Weights of a small encoder-decoder audio transcriber: decoder activation squared_relu, 2900 steps.
Rows from block 5 of the audio encoder of a small encoder-decoder audio transcriber, named by matrix and row number. Rows with one number within an expert belong to one neuron, the router's apart. Each number is 128 + 24 x the weight over its row's rms, rounded and kept within 0 to 255. All counts start at 0.
Before each expert's rows are labels from the 100 clips, of 14976, where the router gives the expert most weight on average: "responds to" is what is common among them. Only what is clearly more common there than usual is listed. The data: read English sentences (LibriTTS-R).
# router: router (encoder.blocks.5.mlp.router.weight, 8x256), inputs 128-191
# gate: expert gate (encoder.blocks.5.mlp.gate, 8x128x256), inputs 128-191
# up: expert up (encoder.blocks.5.mlp.up, 8x128x256), inputs 128-191
# down: expert down (encoder.blocks.5.mlp.down, 8x256x128, transposed), outputs 128-191

# expert 5
responds to: voice: male; the word "and"
router.5 [108 128  94 150 141 148 154  96 130 183 139 129 139  77 117 161 166 118 117 128 108 128 145 108 159 109 125 132 120  90 102 141 102 142 152 167 140 116 155  95 147 112 134 112 148 110 126 157 117 120 112 107  96 110 126 108 134 131 138 139 150 123 110 166]
gate.42 [154 130 113 124 150 126 138  83 148 117  98 133 118  85 127 144 108 130 133 141 131 120 125 119 140  87 132 129 119 174 104 119 127 134 153 106 131 131 146 101 144  64 148 106 157 129 149 139 136 113  96 160 129 122 133 138 110 128 154 108 132 127  72 162]
up.42 [161 180 164 113 168 141 112 147 164 143  89 121 118 132 152 132 128 100  83 137 105 151 154 139 145  98 142 109 128 149 129 144 132 124 106 126  82  65 126 128 139 144 136 120 160 139  75 123 162 128 133  87 163 108 122 115 138 121 164  74 112 122 109 128]
down.42 [103  98 121 127 130 145 104 144 130 133 107 129 124 149 100 126 120 134 158 163 170 136 144 145 113 162 142 146 117  92 172 108 122 136  82 165 142 139 105 159 165 156 122  88 105 123  66 136 123 123 173 110 119  79 113 150  97 170 143 111 127 133 142 157]
gate.43 [123 127 111 141  96 138 133 132 146 137 101 125 128 133 120  93 136 143 121 121  97 144 133 134 113 142 121 143 101 158  90 143 114 146 156 172 153 159 162 122 141  99 157 108 164 145 102  84 120 121 138 119 154 139 145 148 113 162 111  63 131  97  90 153]
up.43 [133 132 145 105 131 108 161 127 128 127 116 113 137 106 152  97 114 146 142 133 163 144 100 159 114 147 118  86 138 166 137 138 120 112 129 122 171 139 113 128 178 119 123  91 156  91 140 128 133 174 138 139 170 107  96 125 130 104 168 132 103 133 138 117]
down.43 [110 122 120  90  60 143 131 154 144 105 131 121 113 103 158  94 140 126 138 156 117 139 118  53 139 136 149 160 126 166 178 148 130 153 143  86 147 136 134 161 122 102 135 133 124 136 144 110 164 117 150 105 113 123 121 135 112 151  85 129 137 137 102 111]
gate.44 [142  99 138  93 120  98  92 118 118 102 100 103 121 142 118  61 100 108 184  85 133 120 155 151 135 122  77 157 155 155 162 120 158 115 138 165 128 109  98 111 143  99 100 143 114 149 136 104 120 104 161 188 123 117 108 131 144 149 122 112 127 121 155 138]
up.44 [ 99 142 151  63 124 125 139 138 125 148 146  92 166 176 109 116 188  86 141 156 108 137 134 140 113  79 122 159 147 132 161 122 125 129  99 158  82 123 130 114 143 154 120 122 158 134 118 128 133 153 159 165  95 122 125 172 119 129 150 113 146 143 131 119]
down.44 [135  84 144 142 100 138 148 140 136 123 142 151 138 103 134 120 118 118 149 121 119 109 120 126 108 138  94 157 172 148  93 122 125 144  82 100 128 114 101 117 162 141 155 126 122 111 139 122  99 161 134 120 130 128 119 112 149 150 103 115 155  99 109  96]
gate.45 [163 134 124 142  95 186 145 113  89 118 131 135 157 109 140  98 147 127 151 167 135 134 189 140 141 137 141 106 122 100 134 117 140 163 147  90 135 151 156 173 142 150 128 106 103 174 123 152 140  75 102 191  91 134 126 174 147 136 143 134  90 102 124 130]
up.45 [150 155 145 182 151 125 118  96 194 154 118 119  98  88 178 148 145 157  89 119 133 151 112 141  93 121 136 110  88 107 106 165 120  98 176 163 130  92 121 116 177 106 154 123 173 125 121 120 142 100 111 150 125 130 142 128 175 106 151  90  84 138 108 130]
down.45 [143 113 147 118 171 124 142 104 148 164 137 101  90 157 126 110 107 124 111  93 128 110 136 114 133 142 127 106 149 136  83 121 119 109 147 127 104 110 101 122 143 122  92 150 111 142 124  78 149 116 129  90 156 116 103 104 126 130 124 129 116 155 150 142]
gate.46 [130 132  96 158 165 107 128  97 120  91 129 119 124  91 156 130 127 161 129 100 142 132 135 163 143 179 119 162  83 126  90 105 126 143 133 132 100 150 111 156 138 154 117 123 105 130 124 116 152  72 102 178 152 168 127 149 136 100 151 118 132  88 127 126]
up.46 [105 156 122 129 123 155 185 133 143 115 105 121 142 128 136 131 104 125 130 153 143 103 126 116  77 121  88 134  84 109 131 113 126 194 179 141 163 165 127 165 124 111  96 133 125 116 155 172 103 125  96 151 162  85 138 104 122 163 138 122 148 151 121 123]
down.46 [130 127  42 115 120 143 129 158  98 148 147  67 121 141 100 140 156 138 135 142 169  72 159 140  61 120 132 160 151  93 136 161  91 155  96 143 104 129 129 107 151 120 106 134 122 121 144 105 110 154 174 136 138 133 167 122 133 144 106 134 138 144 135 118]
gate.47 [105 100 122 106 132 127 146 104 132 136 131  88 128  91 120 129 160  98 151 102 105 122 128 135 165 148  97 103 130 126  68 126 103 130 108 136 109 100 141  70 117 134 125 127 129 175 133 118 116 135 120 124  83 132 158 109 103 145 104 102 111  97 110 147]
up.47 [117 134 135 136 149 123 124 192 132 121  83 159 141 193 124 136  97 114 130 161 148 125 113 126 119 105 154 146 116 133 178 125 150 126  95  95 138 165 103 185 122 146 128 160 153  94 124 152 131 123 106 126 162  91 121 145 135 138 127 149 171 151 128  96]
down.47 [158 124 113 154 122 179 143 117 108 115 180 128 110 151 124 150 170  70 146  94 114 170 120 154 198 125 145 127 172 134 105 189 108 139 121 150 137 103  96 106 163 159 127 120 105 154 156 125 103 155 162 105  99 155 127 126 117 130 101 131 128 126 130 137]
gate.48 [113 149  91 167 133 153 131 110 144 135 151 128 109  89 178 141 127 150 148 111 131 105 114 155 106 142 163 137  62 108 136 147 132 125  86 164 140 145  98 178 136 113 102  92 133  99 123 122 171 127 172 104 128 145  88 136 151  77 123 114 133 166 159 160]
up.48 [113 160  94 150 108 139 161 108 103 161 128 100 135  91 137 142 163 106 130 128 120 108 101 152 116 137 144 147  91  82 108 135 132 112 143 125 124 121 139 148 157  98 113 105 143 105 129 132 136 170 179 114 114  98 113 117 136 118 144 114 111 106 110 150]
down.48 [115 131 110 106 127 114 151  86 138 111 109  75  93 127 142 129 113  89 122 129 158  83 133 124 135 134 175 111 148 162 153 153 120 119 116 151 105 127 162 138 156 137 132 109 150 155 147 111 169 143 142 153 158 115 118 135 176 139 139 122 143  89 129 126]
gate.49 [140 117  75 102 140 143 118 122 154 130 118 145 123 114 165 113 150 129 137 139 120 157 144 117 102 109 129 128 140 146  90  90 154 148 114  78  83 113  75  89  99 138 119 152 158 129 166 160 141 127 135 111 146 108 117 150 132 142 115 146 119 142 153 117]
up.49 [132 121 140 123 103 157 108 123 134 114 149 102  94 121 146 117 106 182 120 128 125 121 117 167 128 111 120 150  77 133 136 167 121 144 149 159 133 150 142 146 168 120 137  86 158 114 147 152 118 110  97 171 114 123 148 107 126 131 174 142 114 106 128 130]
down.49 [126 124 139 146 108 173 110 128 111 197 134 113 149 138 133 159 160  98 110 169 129 119 113 118 125 102 161 132 148  87 102 126 128 151 132 118 129 110 121 125  77 143 113 102  91 144 109 148  90 196 130  98 105  95 123 139 123 145  98 148 160 158 145 125]
gate.50 [119 119 120 169 119 152 141 109 174 135 133  94  94 111 174 144 162 158 113 106 143 145 148 135 127 140 154 132 167 108  84 136 112 122 108 181 159 130 102  93 132 118  93 160 138 137 107  96 163 131 116 158 141 153  93 127 137 101 102 100 157 178 113 138]
up.50 [152  94 102  72  87 113 118 133  94 165 102 107  77 142  80  84 101 125 123 110 164 155 139  87 112 148 140 120 115 142 147 132 156 104 157 142  98 101 101  77  90 125  88  83 181 124 124 137 130  97 115 155 146 143 120 140  99  98 155 151  95 121 157  87]
down.50 [119 119  79 108 152 119 184 135 136 142 118  97 159 155 139 135 145 139 115  94 131 132 191 134 174 160 122 124 142  90 125 113  99 158 113 176 148 121 130 121 146 131  86 130 147 108 100 114 136 127  91  97 147 145 114 132 135 163 146 105 125 120 117 118]
gate.51 [121 120 134 172 166 104 103 153 140 101  93  98 101 132 118 159 141 167 138 118 136 110 164 161 161 160 124 120  80 124 109 103 109 144 132 195 130 149 143 131 111 148 129 119 139 132  70 161 141 103 107 177 131 166 124 140 123 117 154 153 158 158 120 193]
up.51 [106 134 155 119 155  94  74 123 108 173  91 150 165 138  94 148 135  98 116 157 134 135 101  76 133 118 102 112 147 127 170 126 152  96  88 167  98 138 120  96 131 159 134 117 153 100 131 136 118 123 167 114 101 157 152 117  85 142 143 149 106 115 106 142]
down.51 [116 150 136 137 138 141  79  83 138 123 115 131 136  98 185 123 124  84 150  94 135 151 115 112 204 146 115 135 121 147 102 100 154 123 168 141 152 181 126 162  86 104 121 130 117 123  95 155 164 104  84 129 153 179 121 133 111 130 163 128 125 126 142 127]
gate.52 [126  77  72 103 122 129 143 120 145 119 105 105 116 147 118  89 176 119 145 137 180 146 108 141 143 141 117 139 125 141 105 143 130 144 134 160 118 163 103  73 168 127 135 116 149 136 170 105 106 113 125  89 113 144 149 104  97 148 143 145 157  81 120 163]
up.52 [101  99 120 128 112  99 106 135 153 114 126 128 111 150 138 133 126 152  94 136 117 141  81 147 102 155 119 170 168 153 103 131  94 103 118 158 111 122 158 122 112 122 156 139 108 123 121 110 140 119 140 110 135 153 151 131 141 125 131 100  57 149 127  65]
down.52 [ 88 112 112 118 135 150 109 159 120 113 127 149 163 128 128 118 125 152 122 137 115 130 120 126 121 173 117 144 110 117 142 146 143 113 114 142 114 179 174 143  87 120 130 174 138 128  94 122 117  64 141 128 114 113 154 122 101 135 134 109 151 139 108 152]

# expert 7
responds to: voice: female; the word "her"
router.7 [159 174 136  75  95 160 135 135 107 129 129 110 126 102 157 121  96  97 139 141 112  99 114 164  80 133 100 131 102 137 119 161 135 133 124 155 116 135 116 143 128 120 103 100 142 148 128 118 164 151 148 162 140 115 138 124 114  96  81  87 158 125  95 116]
gate.42 [136 159 116 154 107 120 144 121 165 142 157 124 132  79 137 121 173 138 155 125 134 157 124 142 119 119 161 142  69 117 108 161 128 118 164 149 131 132 134 158 144  81 130  94 146 126  93 136 163 113 113 145 132 135 119 138 138 133 141 130 134 170 143 184]
up.42 [164 122 108 100 114 122 157 155 138 129 115 154 135  99 126 113 151 159 127 168 123 143 107 126  84  85 148 147 120 126 109 144 170 145 149 109 101 135 118 155 100 137 150 102 133 151 135 116 147  96 141 152 112 118 163 147 125 135 103 154 112 113  88  91]
down.42 [142 152 147 133 117  95 123 118  96 167  85 140 146 144 133 124 120 115 145 106 104 102 105 135 117 156 109 100 143 111 170 145 111  89  93 138 143 143 121 137 169 170  98 115 124 153 122  90 133 147 109 140 180  96 114 159 113 102 112 114 109  97  85  85]
gate.43 [ 87 180 102 142 133 117 143 147 115 133 173 140  91 110 162 112 154 128 142 108 151 107 141 135 122 109 152 115  96 157 117 100 139  82 128  91 157 146 123 147 148 152 142  98 187 147 115 155 160 115  98 150 140 114  97 144 118 100 114 118 156 112 135 144]
up.43 [126  93 173 133 122 119  99  85 110 119 131 152 130 166 120 126 120 181 115  88  76 122 162 142 136 160 112 110 155  84 102 107 128  82 141 138 156 101 100 120 118  81 134 114  94  76  87  97 109  88 148 111 150 177 140 101 133 123 127 113 120 148 133 107]
down.43 [107 122 146 125 139 137 157 110 129 127 188 129 125 103  97 132 177 126 141 124 131 141 115 178  89 151 126 129 148 134 133  94 112 103 143 142 140 132  98 109 123 124  91 112 130 183 176 119 110 129 185 164 105 103 107 103 151  95 124 174 129 134 156 162]
gate.44 [160 164 158 134 125 142 109 102 135 145 139 157 144 172 138 107 125 125  91 150 105  91 118 144  95 113  68  93 110 122 132 138  93 118 144 133 143  90 146 127 123 160 126 138 147 145 157 173  73 130 119 138 137 115 136 112 141 109 120 114 101  94 154 121]
up.44 [151 134  93 128 103 152 145 105  52 153 119 172 117 131 170  93 149 103 137 113 101 114 157 170 132 112  89 110 112 153 112 143 116 112 129 141 126 112 143 116 165 208 140 124 135 140 140 153  92  82 115 154  88 114 138 132 136 129 120 154  89  96 130  90]
down.44 [120  92 104  98 157 132 102 103 148  90 140 105 112 127 123 113 116 122 102 120  59 172  82 166 140 159 115 125 140 156 179 140 135 185 139 175 121 128 150 120 108 160 132 151 111 135 132 121 102 130 153 121 102 106 168 112 144 189 164  96 160  95 140 156]
gate.45 [124  81 115 124 161 103 161 160  85 107 137  57 159 102 130 137 136  98 157 146 139 162 155 156 147 163 142 137 153  88 100 142 104 129  99 104 102 115 150 113 110  99 130 132 112 138  86  99 135 134 133 108  81 110 123 140 125 125 120 127 163 101 138 130]
up.45 [104  98  91  90  78 160 141 126 133 114 115 123 113 151 105 110 135  85 140 140 139 118 144 162 142 176 169 170 111 129 158 140 163 138 101 148 123 175 122 109 168 124 120 137 119 134 138 106 135 105 128 144 121 147 154 125 101 127 135 151 146 152 156 115]
down.45 [ 76 168 103 124 124 137 152 120  81 181 117  73 126 142 163 151 149  93 171 124 161  64 125 103 125  87 152  88 104 116 133 127 166 111 100 138 137 146 151 133  99 146  93  87 122 163 115 174 145 127 128 176 143  91 123 144 120  80 114 160 131 151 147 122]
gate.46 [126 145 129 112 116 115 115 100 125 140 111 166 158 130  99 145 145 145  94 125 131 132 133 153 138 133 100 131 100  74  86 141 147 112 127 109  57  96  86 112 150 125 103 111 128 168 104  84 103 123 157 114 108 134 121 113 113 153  99 125 102 133 140 122]
up.46 [ 85 140  90 111 101 103  97 125 135 123 128 157 148 172 139 138 132 175 155 116 139 150 112 146 146 203 103 125 116 137 118 119  96  85  95 101 104 165  88 144 136 106 138 151  93 157 134 116 149 101 115  60 173 152 130 151 151 104 121 121 172 126 130 125]
down.46 [120 144  97 182 115 150 107 125 132 124  88 132 156  98 146 130  63 122 133 127 130  98 132 163 110 111 112 124  92  90 145 133 117 137  98 130 123 128 126 112 124 137 122 148 111 134 164 131 144 149  91 158 126 141 153 137 131 119 128 160 163 160 146 143]
gate.47 [156 143 133 143 164 136 129 103 179 101  92 137 112 125 154 107 101 146  89 101  93 128 156 112 170 149 160 142  97 123 168  90 119 111 135 160 157 117 127 123 115 119 126 141 101 104  95 138 137 102 139 107 123 187 135 161 172 104 129 105 134 114 163 154]
up.47 [159 108 127 181 144 104 145 116 168 115  99 114 113 131 141 107  80 122 157 129 111 154 139 123 141 174 130 127 125 161 161 119 160  97 148 158  83 122 129 127 139 101 137 146 102 104 123 127 141  98 142 174 165 132 104 143 180 118 159  96 105 134 149 140]
down.47 [ 99 106 139 119 129  98 153 112 178 166 130 104 139 185 102 127 134  91  88 158 123 153 120 106 101 124 119 128 121 140 143 103 154 143 154 113  87  86 168 112 102 150 134 124 124 116 159 132  93 146 166 177  99 167 131  94 116 195 154 118 124 131 154 130]
gate.48 [107 118  99 102 137 115 144 125  91  95 135 127 139 146 145 110 176 175 153 100 158  87 150 137 138 183 134 133 134 101 151 118  77 120  87 106 124 110 139 133 177 112 120 141 106 130 107 155 121 115 116  77  97 134 148 152 125 129 119 146 160 133 173 161]
up.48 [109 135 101 129 125  99 146 119 145 123 145 117 161  98 152 153 167 200 142 142 112 134  97 129  98 133 162 116 110 124  98 130 160 108 103  92  98 105 135 154 128 181 107 120 146 152 123 132 130 115 150 124 113 105 131 183 138 107 102 102 113 135 107 112]
down.48 [143 122 140 126  92 120 106 139 134 166  96 117  93 170 177  82 154 111 123 133 117 160 137 125 126  91 147 103 127 149 166 100 133 134 184 152 115 125  96 117 166 124 115  94 167 127 153 132 182 191  90 113 129 162 102 121 123 141 114 139 127 154 121 117]
gate.49 [170 121 136 127 116 143 109  81  95 124  97  91 149 191  99 113 105  49 106 101  76 106 145 124  95 122  82 139 160  70 124 159 105 127 128 111 126 110  92  99 165 112 137 167 119 158 120 139 119 120 113 146 131 106 140 136 140  92 107  80 155  89 124 104]
up.49 [ 97 141 137 141 150 111 103 105 105 127 132 139 106 143 157 132 103 121 140  69 113  97 107 172 121 135 108 136 109 125  96 113 113 117 157 182 120 143  96 153 153 164 139 125 160 151 113 133  96 102 152 123 127 122 128 121 150 110 138 118 139 114 123 140]
down.49 [129 133 126 107 148 101  79 134  82  97 110 103 108 119  92 154 110 118 126 124  87 153 124 120 153  98 156 120 130 160 104 168 137 120 123 102 131 129  77 105 118 112 123 148 121  83 117 183 109 119 145 133 131 160 150 105 125 174  93  72 142 123 113  98]
gate.50 [122 163 112 162 133 154 106 110 149 134 124 144 127 143 133 132 135  85 144 134 121 117 124 112 116  92  99 133  86 120 127 120 112 147 114 129 165 122 116 135 158 133 133 135 127  81 142 158 102 140 120 112 109 114  93 112 163 172 156 107 147 149 173 134]
up.50 [136 140 164 145 157 135 105 119 120 175 155 148 142 130 129 133 118 156 122 121 157  90 119 147 128 117  83 120 105 113 141 130  77 133 116 128 140  96 142 122 137  97 175 149  83 122 159 127  64 131 156  75 107 130 109 111 120 106 139 150 121 149 179 165]
down.50 [154 136 109 136 124 134 135 142 116 108 178 144 138 118 133 161 117 173 134 146 142 122 118 122 137 153 164 173 139 104 137 143 140 127 126 104 147 140 173 168 124 135 131 143 119  88 102 154 131 159  93  96 116 145 122 145 131 160 129 108 129 104 142 145]
gate.51 [139 176 172 126 145 173 144 104 121 164 108 177 125 108 167 120 106 103 132 132  79 143 132 126 137 109 145 112 151 146 133 127 123 155 116 110 181 108  99 111 142 110 128 124 148 137 166 145 140 157 121 114 107 133 103 145 155 125 127 138 117 154 143 161]
up.51 [132 144 178  99 142 147 122 142 132 139 123 141 119 102 143 166 131  94 127 146 142 135  94  97 146 123 166  96 150 181 143 119 144 112 139 137 164 139 130 123 105 126 150 113 134 149 160 148 139 147 131 119  92 118  98 138 145 125 119 117 118 167 111 135]
down.51 [134 118 145 143 112 152 128 143 157 110 149 141 111 154 142 123 134 163 143 168 159  62 127  98 154 110 115 173 139 134 157 109 159 162 117 129 109 154 156 112 119  88 125 166  94 111 178 146 134 113 137 125  98  95 109 125 136 143 114 132 119  91 109 108]
gate.52 [162 132  90 109 122 135 138 117  83 145 119 132 169 108 126 124 115 116 105 142  86 147 146 121  78 127 109 136 112  97  98 144 156 113 112 110 103 112 122 148 148 125 104 110 136 105  94 101 126 137 122  94 145 148 165 126 149 132 125  76 114 106  72 103]
up.52 [ 93 189 125 130 113 164  79 121 133 106 172 145 107 147 175 119 137 163 134  79  91 100 153 135 140 125 122 151 115 108  85 109  78 128 105 152 117 172 130 166 123 150 141 182 143 150 108 124 144 103 136 117 121 136 137 153 125 106 102 124 157 111 140 144]
down.52 [137 144 114 129 141 120 139 112 146 151 118  64 119  90 140 101 126 136 128  79 107 141 101 157 120 116 101 115 130  99 112 138 121 110 145 129 151 104 134 121  81 120 163 118 138 109 104 140 165 112  70 124 126 173 123 112  95 102 108 127 145 141  92 126]

# expert 0
responds to: the word "she"
router.0 [180 122 142 171 113 109 146 164 137  66 150 131 144 148 117 122 142 136 125 132 113 136 127 112 138 122 157 128 142 120 129 112 143  90 137 116 110 142 157 142  92 122 115 172  94 139 124 103 127 147  81  99 146 106 153 103 121 103 107 154 152 130 164  98]
gate.42 [130 126 156 191 166 108 107 121 142 113 136 136 112 155 102 151 135 101  37  84 120 137  87 139 108 103 114  84 103 112 126  97  83 148 105 174 168 127 115  95 135 132 125 161 109 149 123 127  96 115  78 111 147 140 102  95 126  83 104  97 123 123 114 135]
up.42 [ 96 120 108 154 125 146 106 136 120 123 134 106 164 117 120  93 111  74 129 120 117 142 126 133 136 132 145 120 141 117 112 139 134 152 121 171 144 127 157 148 140 153  84 162  79 133 134 106 186 157 140 141 125 146 141 113 145  86 122 130 144 102 139  93]
down.42 [135 142 102 151 104  93 150 138 154 113 135 155 167  93 110 145 104 133 119 164 126 160 147 141 154 145 127 125 129 153 100  96 128 108 128 119 140 165 114 122 110 181 122 135 141 158 114 139 143 167 181 166 203 152  81 143 128 107 110 165 130 109 127 129]
gate.43 [ 95 132 134 108 113 155 158 113 160 146 121 162 129 149 138 153 126 115 104 110 112 141  99  98 126 114 116 119 163 148 173 160 126  93 112 122 111 155 149 168 114 129 100 133 140  91 137 114 174 172 142 110 150 118 119 122 122 114 133  94 171 141 109 156]
up.43 [145  99 182 161 178 140 136 137 147  95  74 107 141 111 120 195 122 130 121 127 100 129 134 121 135 129 155 128 110 106 126 129 157 182 118 140 152 135 124 140 102 131 134 116  64 139 102 119 167  96  88 127 132 137 164 113 137  93 131 164 115 103 153 106]
down.43 [186 155 108 168 154  87 114 145 119  87 111 122 186 147 104 121 105 124 124 177 112 185 128 115 147 149  70 110 148 124 109 108 122 117 101 159  99 120 112 135 118 167 111 140  89 120 105 110 131 148 157 111 183 122 160 112 170 154  88 153 121 118 104 101]
gate.44 [ 97 113  69 127 160 146 126 118 103 122 150 162 141 119 171 120 180 148 165 133 143 147 161 179 149 105 112 104 125 143 167 113 126 153 107 109 104 141 120 131 126 158 110 121 130  94 141 155 100 128 101 149 110 146  95 153 114 137 151 149 158 137 142  93]
up.44 [106 173 131 163 177 122  80 167 126 145 158 105 154 141 156 110 160 120 134  51 107 133 133 173 153  95 129 103 162 123 120 108 134 122 128 162 166 112  95  48 141 121 108 118 131 129 123 147 106 190 134 121 145 160 109 103 146 130 130 107 151 117 141 109]
down.44 [134  84 142 146 103 123 121 124 163  93 103 148  94 136 105 117 122 131 135 153 151 140 114 119 136 123 139 146 110 118 125 127 113 162 118 125 142 143 184 159  89  95 166 165  60 128 140 159 125 132 150 122 135 138 119  86 134 162 113 169 144  73 131 102]
gate.45 [146 141 115 133 123 163 168 116 120 103  86 138 148 104 136 117 123 114 139 140 172 137 141 105 130 112  95 135 115 126 179 158 135 189 123 124 127 111 125 154 133 118 112 137 177 159 135 131 113 127  90 134 129 101 105 168 142 154 116 140  94 130 133 132]
up.45 [105 100 143 109 136 116 133 167 191 131  94 142  90 171 121  97 139 173 109 130 128  81 146 154  94 115 155 135 110 137 181 161 110 121 141 147 131 108 124 143 121 106 105 123 139 122 146 134 158 109 148 145 109 133 158 126 115 123 164 110 151 146 116 122]
down.45 [153 169 127 172 120 118 135 139 139 130 135 110 131 111 117  90 165 116 127 108 114 166 153 165 131 121 118 133  87 130 126  99 114 124 109 185 146 130  89 142 133 145  98 110 112 122 106 112 120 115  92 180 144 168 105 112 109 125 127 102  56  91  72 132]
gate.46 [146 116 102 193 145 114  85 150  99 126 170 127 139 121 117 120 157 139 100  87 131 155 158 160 156 104 106 143  97  88  41  92 104 138 138 155 164 115 117  82 139 144 136 162 123 113 146 130 136 138 150 160 140 130  76 116 133  94 124 135 120 114 131 127]
up.46 [115  96  91 117  70 153 123 138 148  97 167 124 144 121 138 124 139 163 159 135 142 203 125 120 133 182 137 126 133 155  86 137 142 104 125  97 150 140 104 108 127 131 125 158 126 137 145 122 117 157  94 125 150 129 104 122 130 182 118 146 133 139 147 124]
down.46 [181 125 116 126 121 114  95 103 156 142 104  88 153 165  79 130 124 155 181 113 201 136 132 136 114  94 122 144 113 117 111 122 124 157 164 144 146 105  70  70 163 122 133 112 107 148 128 124 128 162 110 159 149 160 137 147 171 117 127 147 120 152 122 135]
gate.47 [ 94 175  73 117 186 127 141 121 108 140  90 183 122 114 174 134 109 120 105 108 114 124 136 103 131 134 112  77 131 144 131 131 118 118 109 112 160 132 127 156 142 175  93 148 114 158 130 140 126 113  86 126 135 124  89 185 119 122 115  98 134 129 105 118]
up.47 [120 142 141 121  98 124 112 141 152 135 148 135 145 130  70 129 163 110 162 157 170 125 155 119  96 150 106 157 120 106 129  89 149 142 151 103 129 131 120 139 127 107 129 123 147 111 129  99 101 131 163 124 140 122 134  93 138 178 122 160  93 122 121 134]
down.47 [132 130 141 150 133 110 133 159 136 153 136  97 126 163  88 130 156 144 159 125 125  99 119 167 103  85 180 144 126 105 115 116 101 118 125 175  84 105 139 120 174 139 115 115  96 128 108 159 122 129 147 164  87 141 102 130 115 153 131 129 166 151 103 115]
gate.48 [111 121 135 162 140 150 111 140 147  95  99 163 140 116 140 182 106 154 136 125 139 145 134 133 152 127 140  99 111 100 142 129 125 175 133 126 135 150 134 132 133 143 126 138 138 117 109 132 132 153 156 150 124 122 128 135 125 132 134 116 180 123 135 110]
up.48 [ 86 111 112 138 139 102  78  95 136 125 150 128 159 131  96 121 105 111  80 118 120 176 128 148 166 170 108  98 131 118  72  95 108  83 109 130 131 124  90  93 143 148 169 120 115 138 160  86 117  88 177 101 133 137 106 124 136 116 119 130 110  92 145 128]
down.48 [ 84 137 112 130 122 127 144 131 139 136 127 135 167 160 114 132  92  46 127 150 148 173 127 145 123 155 171 155 112 139 122 140 120 122 100  85 105  93 127 127 105 144 107  87 119 110 114  90 120 137 149 159 137 122 124 148  95 146 112 124 107  85 105 151]
gate.49 [109 107 150 141 154 101 118 152 122 165 101 154 159 139 116 137 146 122  57 140 112 139 104 125 100 130  93  86 129  78  88 145  86 106 139 141 101 125 132 115 121 154 131 166 130  83 130 130  95 134 145 123 150 110 112 103 146 103 153 129 122 158 148 104]
up.49 [ 91  99 101 142 125 136 151 135 113 115 114 108 144 114 147 157 133 136 150 118 127 151 144 109 182 121 146 132 150 146 135  82 153 132 139 124 140 121 155 136 114 141 137 159 125 111 110 151 167 106  93  95 159 111 122 135  92 181 137 130 184 120 115 146]
down.49 [ 91  74 116 121 158 107 110 127 174 127  54 136 112 147 181 152 143 168 122 158 160 164 145 138 139 149  95 145  93 130 108 122  90 111 118 141 163 154  81  82 147 132 140 137 104 118 128 148 130 136 127 104 142 149 133 151  99 154 156 139 113 147 156 110]
gate.50 [ 98 141 145 169 140 103 106 144 133 113 129 150 137 105 168 111 161 164 109 135 139 130 158 181 134 106 107 132  96 122 159  94 124 102 147 115 129 128  97  98 140 110 132 110 150 125 136 159  78 159 131 114  92 139  85 144 126 126 142 154 116 106 155 148]
up.50 [125 178 179 168 111 121 121 145 136 161 143 129 116 152 146 106 175 114 136 153 135 203 156 166 125 124 124 170 108 109 158  89 128 147 130 146 137  94  98 141 151 134 137 137 155 122 108 135 111 173 137 136 124 139  84 123 123 145 141 138 111 128 141 123]
down.50 [164 177 150 143 102 105 105 163 151  89  88  81 130 133 137 124 128 127 158 147 144 146 113 130 123 110 146 134  84 117 146 138 120 168 148 112 126 110 157 160 108  96 143 183 149 132 135 164 123  84 152 132 174 129 121 166 139 165 190 106  88 121 115  86]
gate.51 [ 96  94 119 169 126 129 144 136 166 123 171 137 118 138 160 118 154 154 128 119 137 179 139 161 164  98 147 115  81  91 147 158 122 139 109 125 111 151 140 152 171 149 144 131 135 176 116 137 117 121 157 143  75 113 125 155 131 106 111  89  91 112  90 117]
up.51 [111 100 128 127 127 129 162 109 145 112 140  91 111  89 159 140 130 135 162 139 110 163 145 135 193 111 115 130 144 145 202 124 142 119 129 141 131 118 129 121 162 194 129  80 121  74 120 111 142 127 102 141 101 146 141 145 150 135 146 104 105 101  91 128]
down.51 [147  95 125  89 126 126 159 130 159 145 157 168 200 142  88 124 180 127  91 161 123 139 157 136  98 141 119 135 161 153 138 145 133 109  89 135 124 170 140 104 129 125 145 146 104 119 134 135  77 167 160  71 143 136 144 126 131 116 158 142 131 101 105 110]
gate.52 [ 86 121 126 158 194  92 113 167 159 117 118 123 149 126 110 128 110 161 145 104 122 116 159 166 118 130  99 121 135 151 124 121 147 107  97 153 178 159  87 107 130 111 101 156 122 151 134 102 109 129 119 123 147 136 132 137 119 142 132 128 129  91 160 124]
up.52 [166 126 132 113 116 137 133 124 143 154 121 120 137 183 109  85  88  95  89 136 149 158 154  73 105 128 121 125 126 118 129 144 152 109 139 117  89 129 146 128 113 159 163  97 134 108  84 112 123  51 159 182 136 148 127 121 164 119 101 116  85 159 101  98]
down.52 [136 108 163 134 152 145 125 126 122 151 118 137 170 141 129 145 131  88 120 127 124 125 167 128 171 172  62 115 157 142 158 168  94 119  92 154 138 101  87 138 121 170  71 130 147 140 113  97 143 143 115  97 148 147 113 137 121 124 139 158 129 174 126 104]